From a checkpoint of a small class-conditioned image diffusion model: 48-pixel images, arch dit.
Rows from block 2 of a small class-conditioned image diffusion model, named by matrix and row number. Rows with one number within an expert belong to one neuron, the router's apart. Each number is 128 + 24 x the weight over its row's rms, rounded and kept within 0 to 255. All counts start at 0. Numbers have three digits each.
Before each expert's rows are labels from the 100 images, of 14976 (inputs lightly noised), where the router gives the expert most weight on average: "strongest on" is what is common among them. Only what is clearly more common there than usual is listed. The data: photos of plants and fungi (iNaturalist). In brackets: how many of the 100.
# router: slot weights (model.blocks.2.mlp.router.weight, 128x128, trained with AdamW), inputs 0-127
# up: expert up (model.blocks.2.mlp.up, 64x128x128), inputs 0-127
# down: expert down (model.blocks.2.mlp.down, 64x128x128, transposed), outputs 0-127

# expert 17
strongest on: class Liliopsida (27)
router.34:127134123136159118089137128151143140113159130149122092156088115143142106145133120132060094123143146129149146175094121079135135127100136082101130118163123100107141109134097118119146143137124112099070118091116106161122131135128102148124132125153113085130117093059129130135183169154135109136164119155140072093087143123096149164148116123112149137131102128120149107111166111119119145093117
router.35:122108138130151147110119129138135168125167127155113076160131122136122097122115076130073123112124114147115131086111113105132128123140106097127171147093133120138153121083136135112119136133120086133097118129110120140150112093137133149119135124125093158118100131065166127122166183115141155152160138135128106129074122152119054147152114153119151162126138169120104117155105126194117124135095
up.17:142093143200145110131074104151144144100148105163164120150160147131115128124120116110113140148110123161115116137136107092109158164095110112118120122097118104135096130128114138141124123144133097156113140110127103140134125092141129139121123127126137094126126142158144137095091073154067113161141171158137082092072162125149171137153129133160140122162134102137119115063113107140105131123162
down.17:157126102152153169086119124132122149090179072129073139104105139126109119117120101169139130177124148103108134071157116116126149132166173143149140163140135101136158143156128129141105123093135185130133130124118132107153109085146100116119108116146141153094190121142131149144146124098119118151129101136109122146123123113127130186129162159100122112160109133114111101097136132112160141142175

# expert 43
strongest on: order Asterales (28); family: Asteraceae (28)
router.86:115153104106140149158089100097137150071121151109123114133082139116178132087111093104153112089103137133105150136116144150131131119154128140135110120105122127132143116137117144122111126102149108109139130131119133141128155160147154112147104114118129168176133101070164141099082126130154134125119142142167135174151090173118126124106162177154127123076094172118131155129178140131155160094113
router.87:121093122129134172153135124097139159154123193134141112153107169105125117095114111103155133148076160154091121102098124144126112114106166168145106126154092137156149149136130130150143094135097124076112125159150138095135153141122152149126111147139159149146117102100122119129087095121150138105110088150138144173161071172140108108129137172148124118143097107127113155122159136109157158129112
up.17:115125163129097139110128152134111172143137106144186102142112160135122165148131129143106097124163120138136109094188140107100137130172132154134115100112124117133083123151126118154102132127117165100150139097127151131108109089142113159107147108104123116102138119130050132160149136167134125154132111137103173055129120099117101118148087130119127111154128125137122186166107104131116120089139
down.17:143126132140171140158118181128126126101143071126153119125138089137154131108145138120091127090162165108148147147159154123114116105098124133129160137165157115130120135160127119095138110127130138126144147112114157133075105107131115175118169138139137143116114154137112113150107136162155106150125094135117089144143165112156101081133103114176123092150135100089147158134141191195120147131153

# expert 9
strongest on: class Liliopsida (26)
router.18:175126130145136148151133142110149111136102113121143101118153094109125093142154107139124173155095141119129103091122085117181125119139135136111102088130104136130125145180131113140140061096120132119126118109163121129120146118099145166099132150095151148083098158138143147104117119141093110166152099117137147087140119099176169109165161136125152107144160110119142151153151075144107086147121
router.19:093110090112100134107130115122125117132150126112123080104119120164131120139101103148114101118140123131080101114085136180136150146143124129107131095140134095076107138131138119094092188146113124120147106114129136107094114117116117143084131147138114092135119121141113100112149215101140113127148144141102103155085103097131120119159083087094091128121103100136149081126131106146114099106113
up.17:141110140126117111126144126151143184133112106161135132108104127127165107125116141162077135170106110123140135146089116158130140108123116125140176138157156136115110159108157143111128076154100119137180130158133119124140130086132120119094106107150168135155105149096118116102130073125097110111073107128165129169144171103119199103155135151115110113115104135124109132084142123115125143135177
down.17:125107152115119183146148111125144099157143127145146116102102126150095160120096158178148093129131120119103108146152154166103143118150140193128153133181128117138126147143123133098128193103125144142121145135125130132139139142133123139092118117113113133090161145103077148135130164106122124145145114128122113181146134113139042117104126144120100151124159089142174119077131119110105153122110

# expert 54
strongest on: order Asterales (34); family: Asteraceae (34)
router.108:100114096128093138203128090113119139150127167147133160133110150130098111101123139138144129164142123140132094079122180134124075130126125106118157120115128114136118124148176153127119087115144119096157154135146121149143151153111151146120100132095161200153142142141107128140098132089139141117085087104140127131127138116129126074120157132153104096122092124101086138156158122116107133124173
router.109:096151078067141123135113134156107158140126130166099108101112086155141121155143103148168116139131140078108117101138149100147163112151132153149147145132128132125094129110091092110114118097148104133128108133116150135159127094123158141150140148149102120124160099105150157120105119105125091049121145152076159141177113127137152150138136146128179129135127106137129131158092118130171104132158
up.17:183118147126108163114125143102115140126101128106106097150141120145133104135144132116156095132112125110131156155160161110118141160168094173145125127120116169144142108148084124164097112133152142132103114121123149138139158144150129113054144066138117114111131114137104161147113134197144129158136190125149097137118131137129130105092111095177105147127126117128107107180151114126141097102102
down.17:106103107126116161136104167138124136154113147123120133108099151124105155149170122113156121121136169133124152107105122154138091128172090137149106098126095142111122106110082179124123110135107127109151140107076120139081168148146147117121118081196092166132169101099154146135124125116133135140138091109151123130092175110151161108123102094118176141174150132117139088115119140131137114152136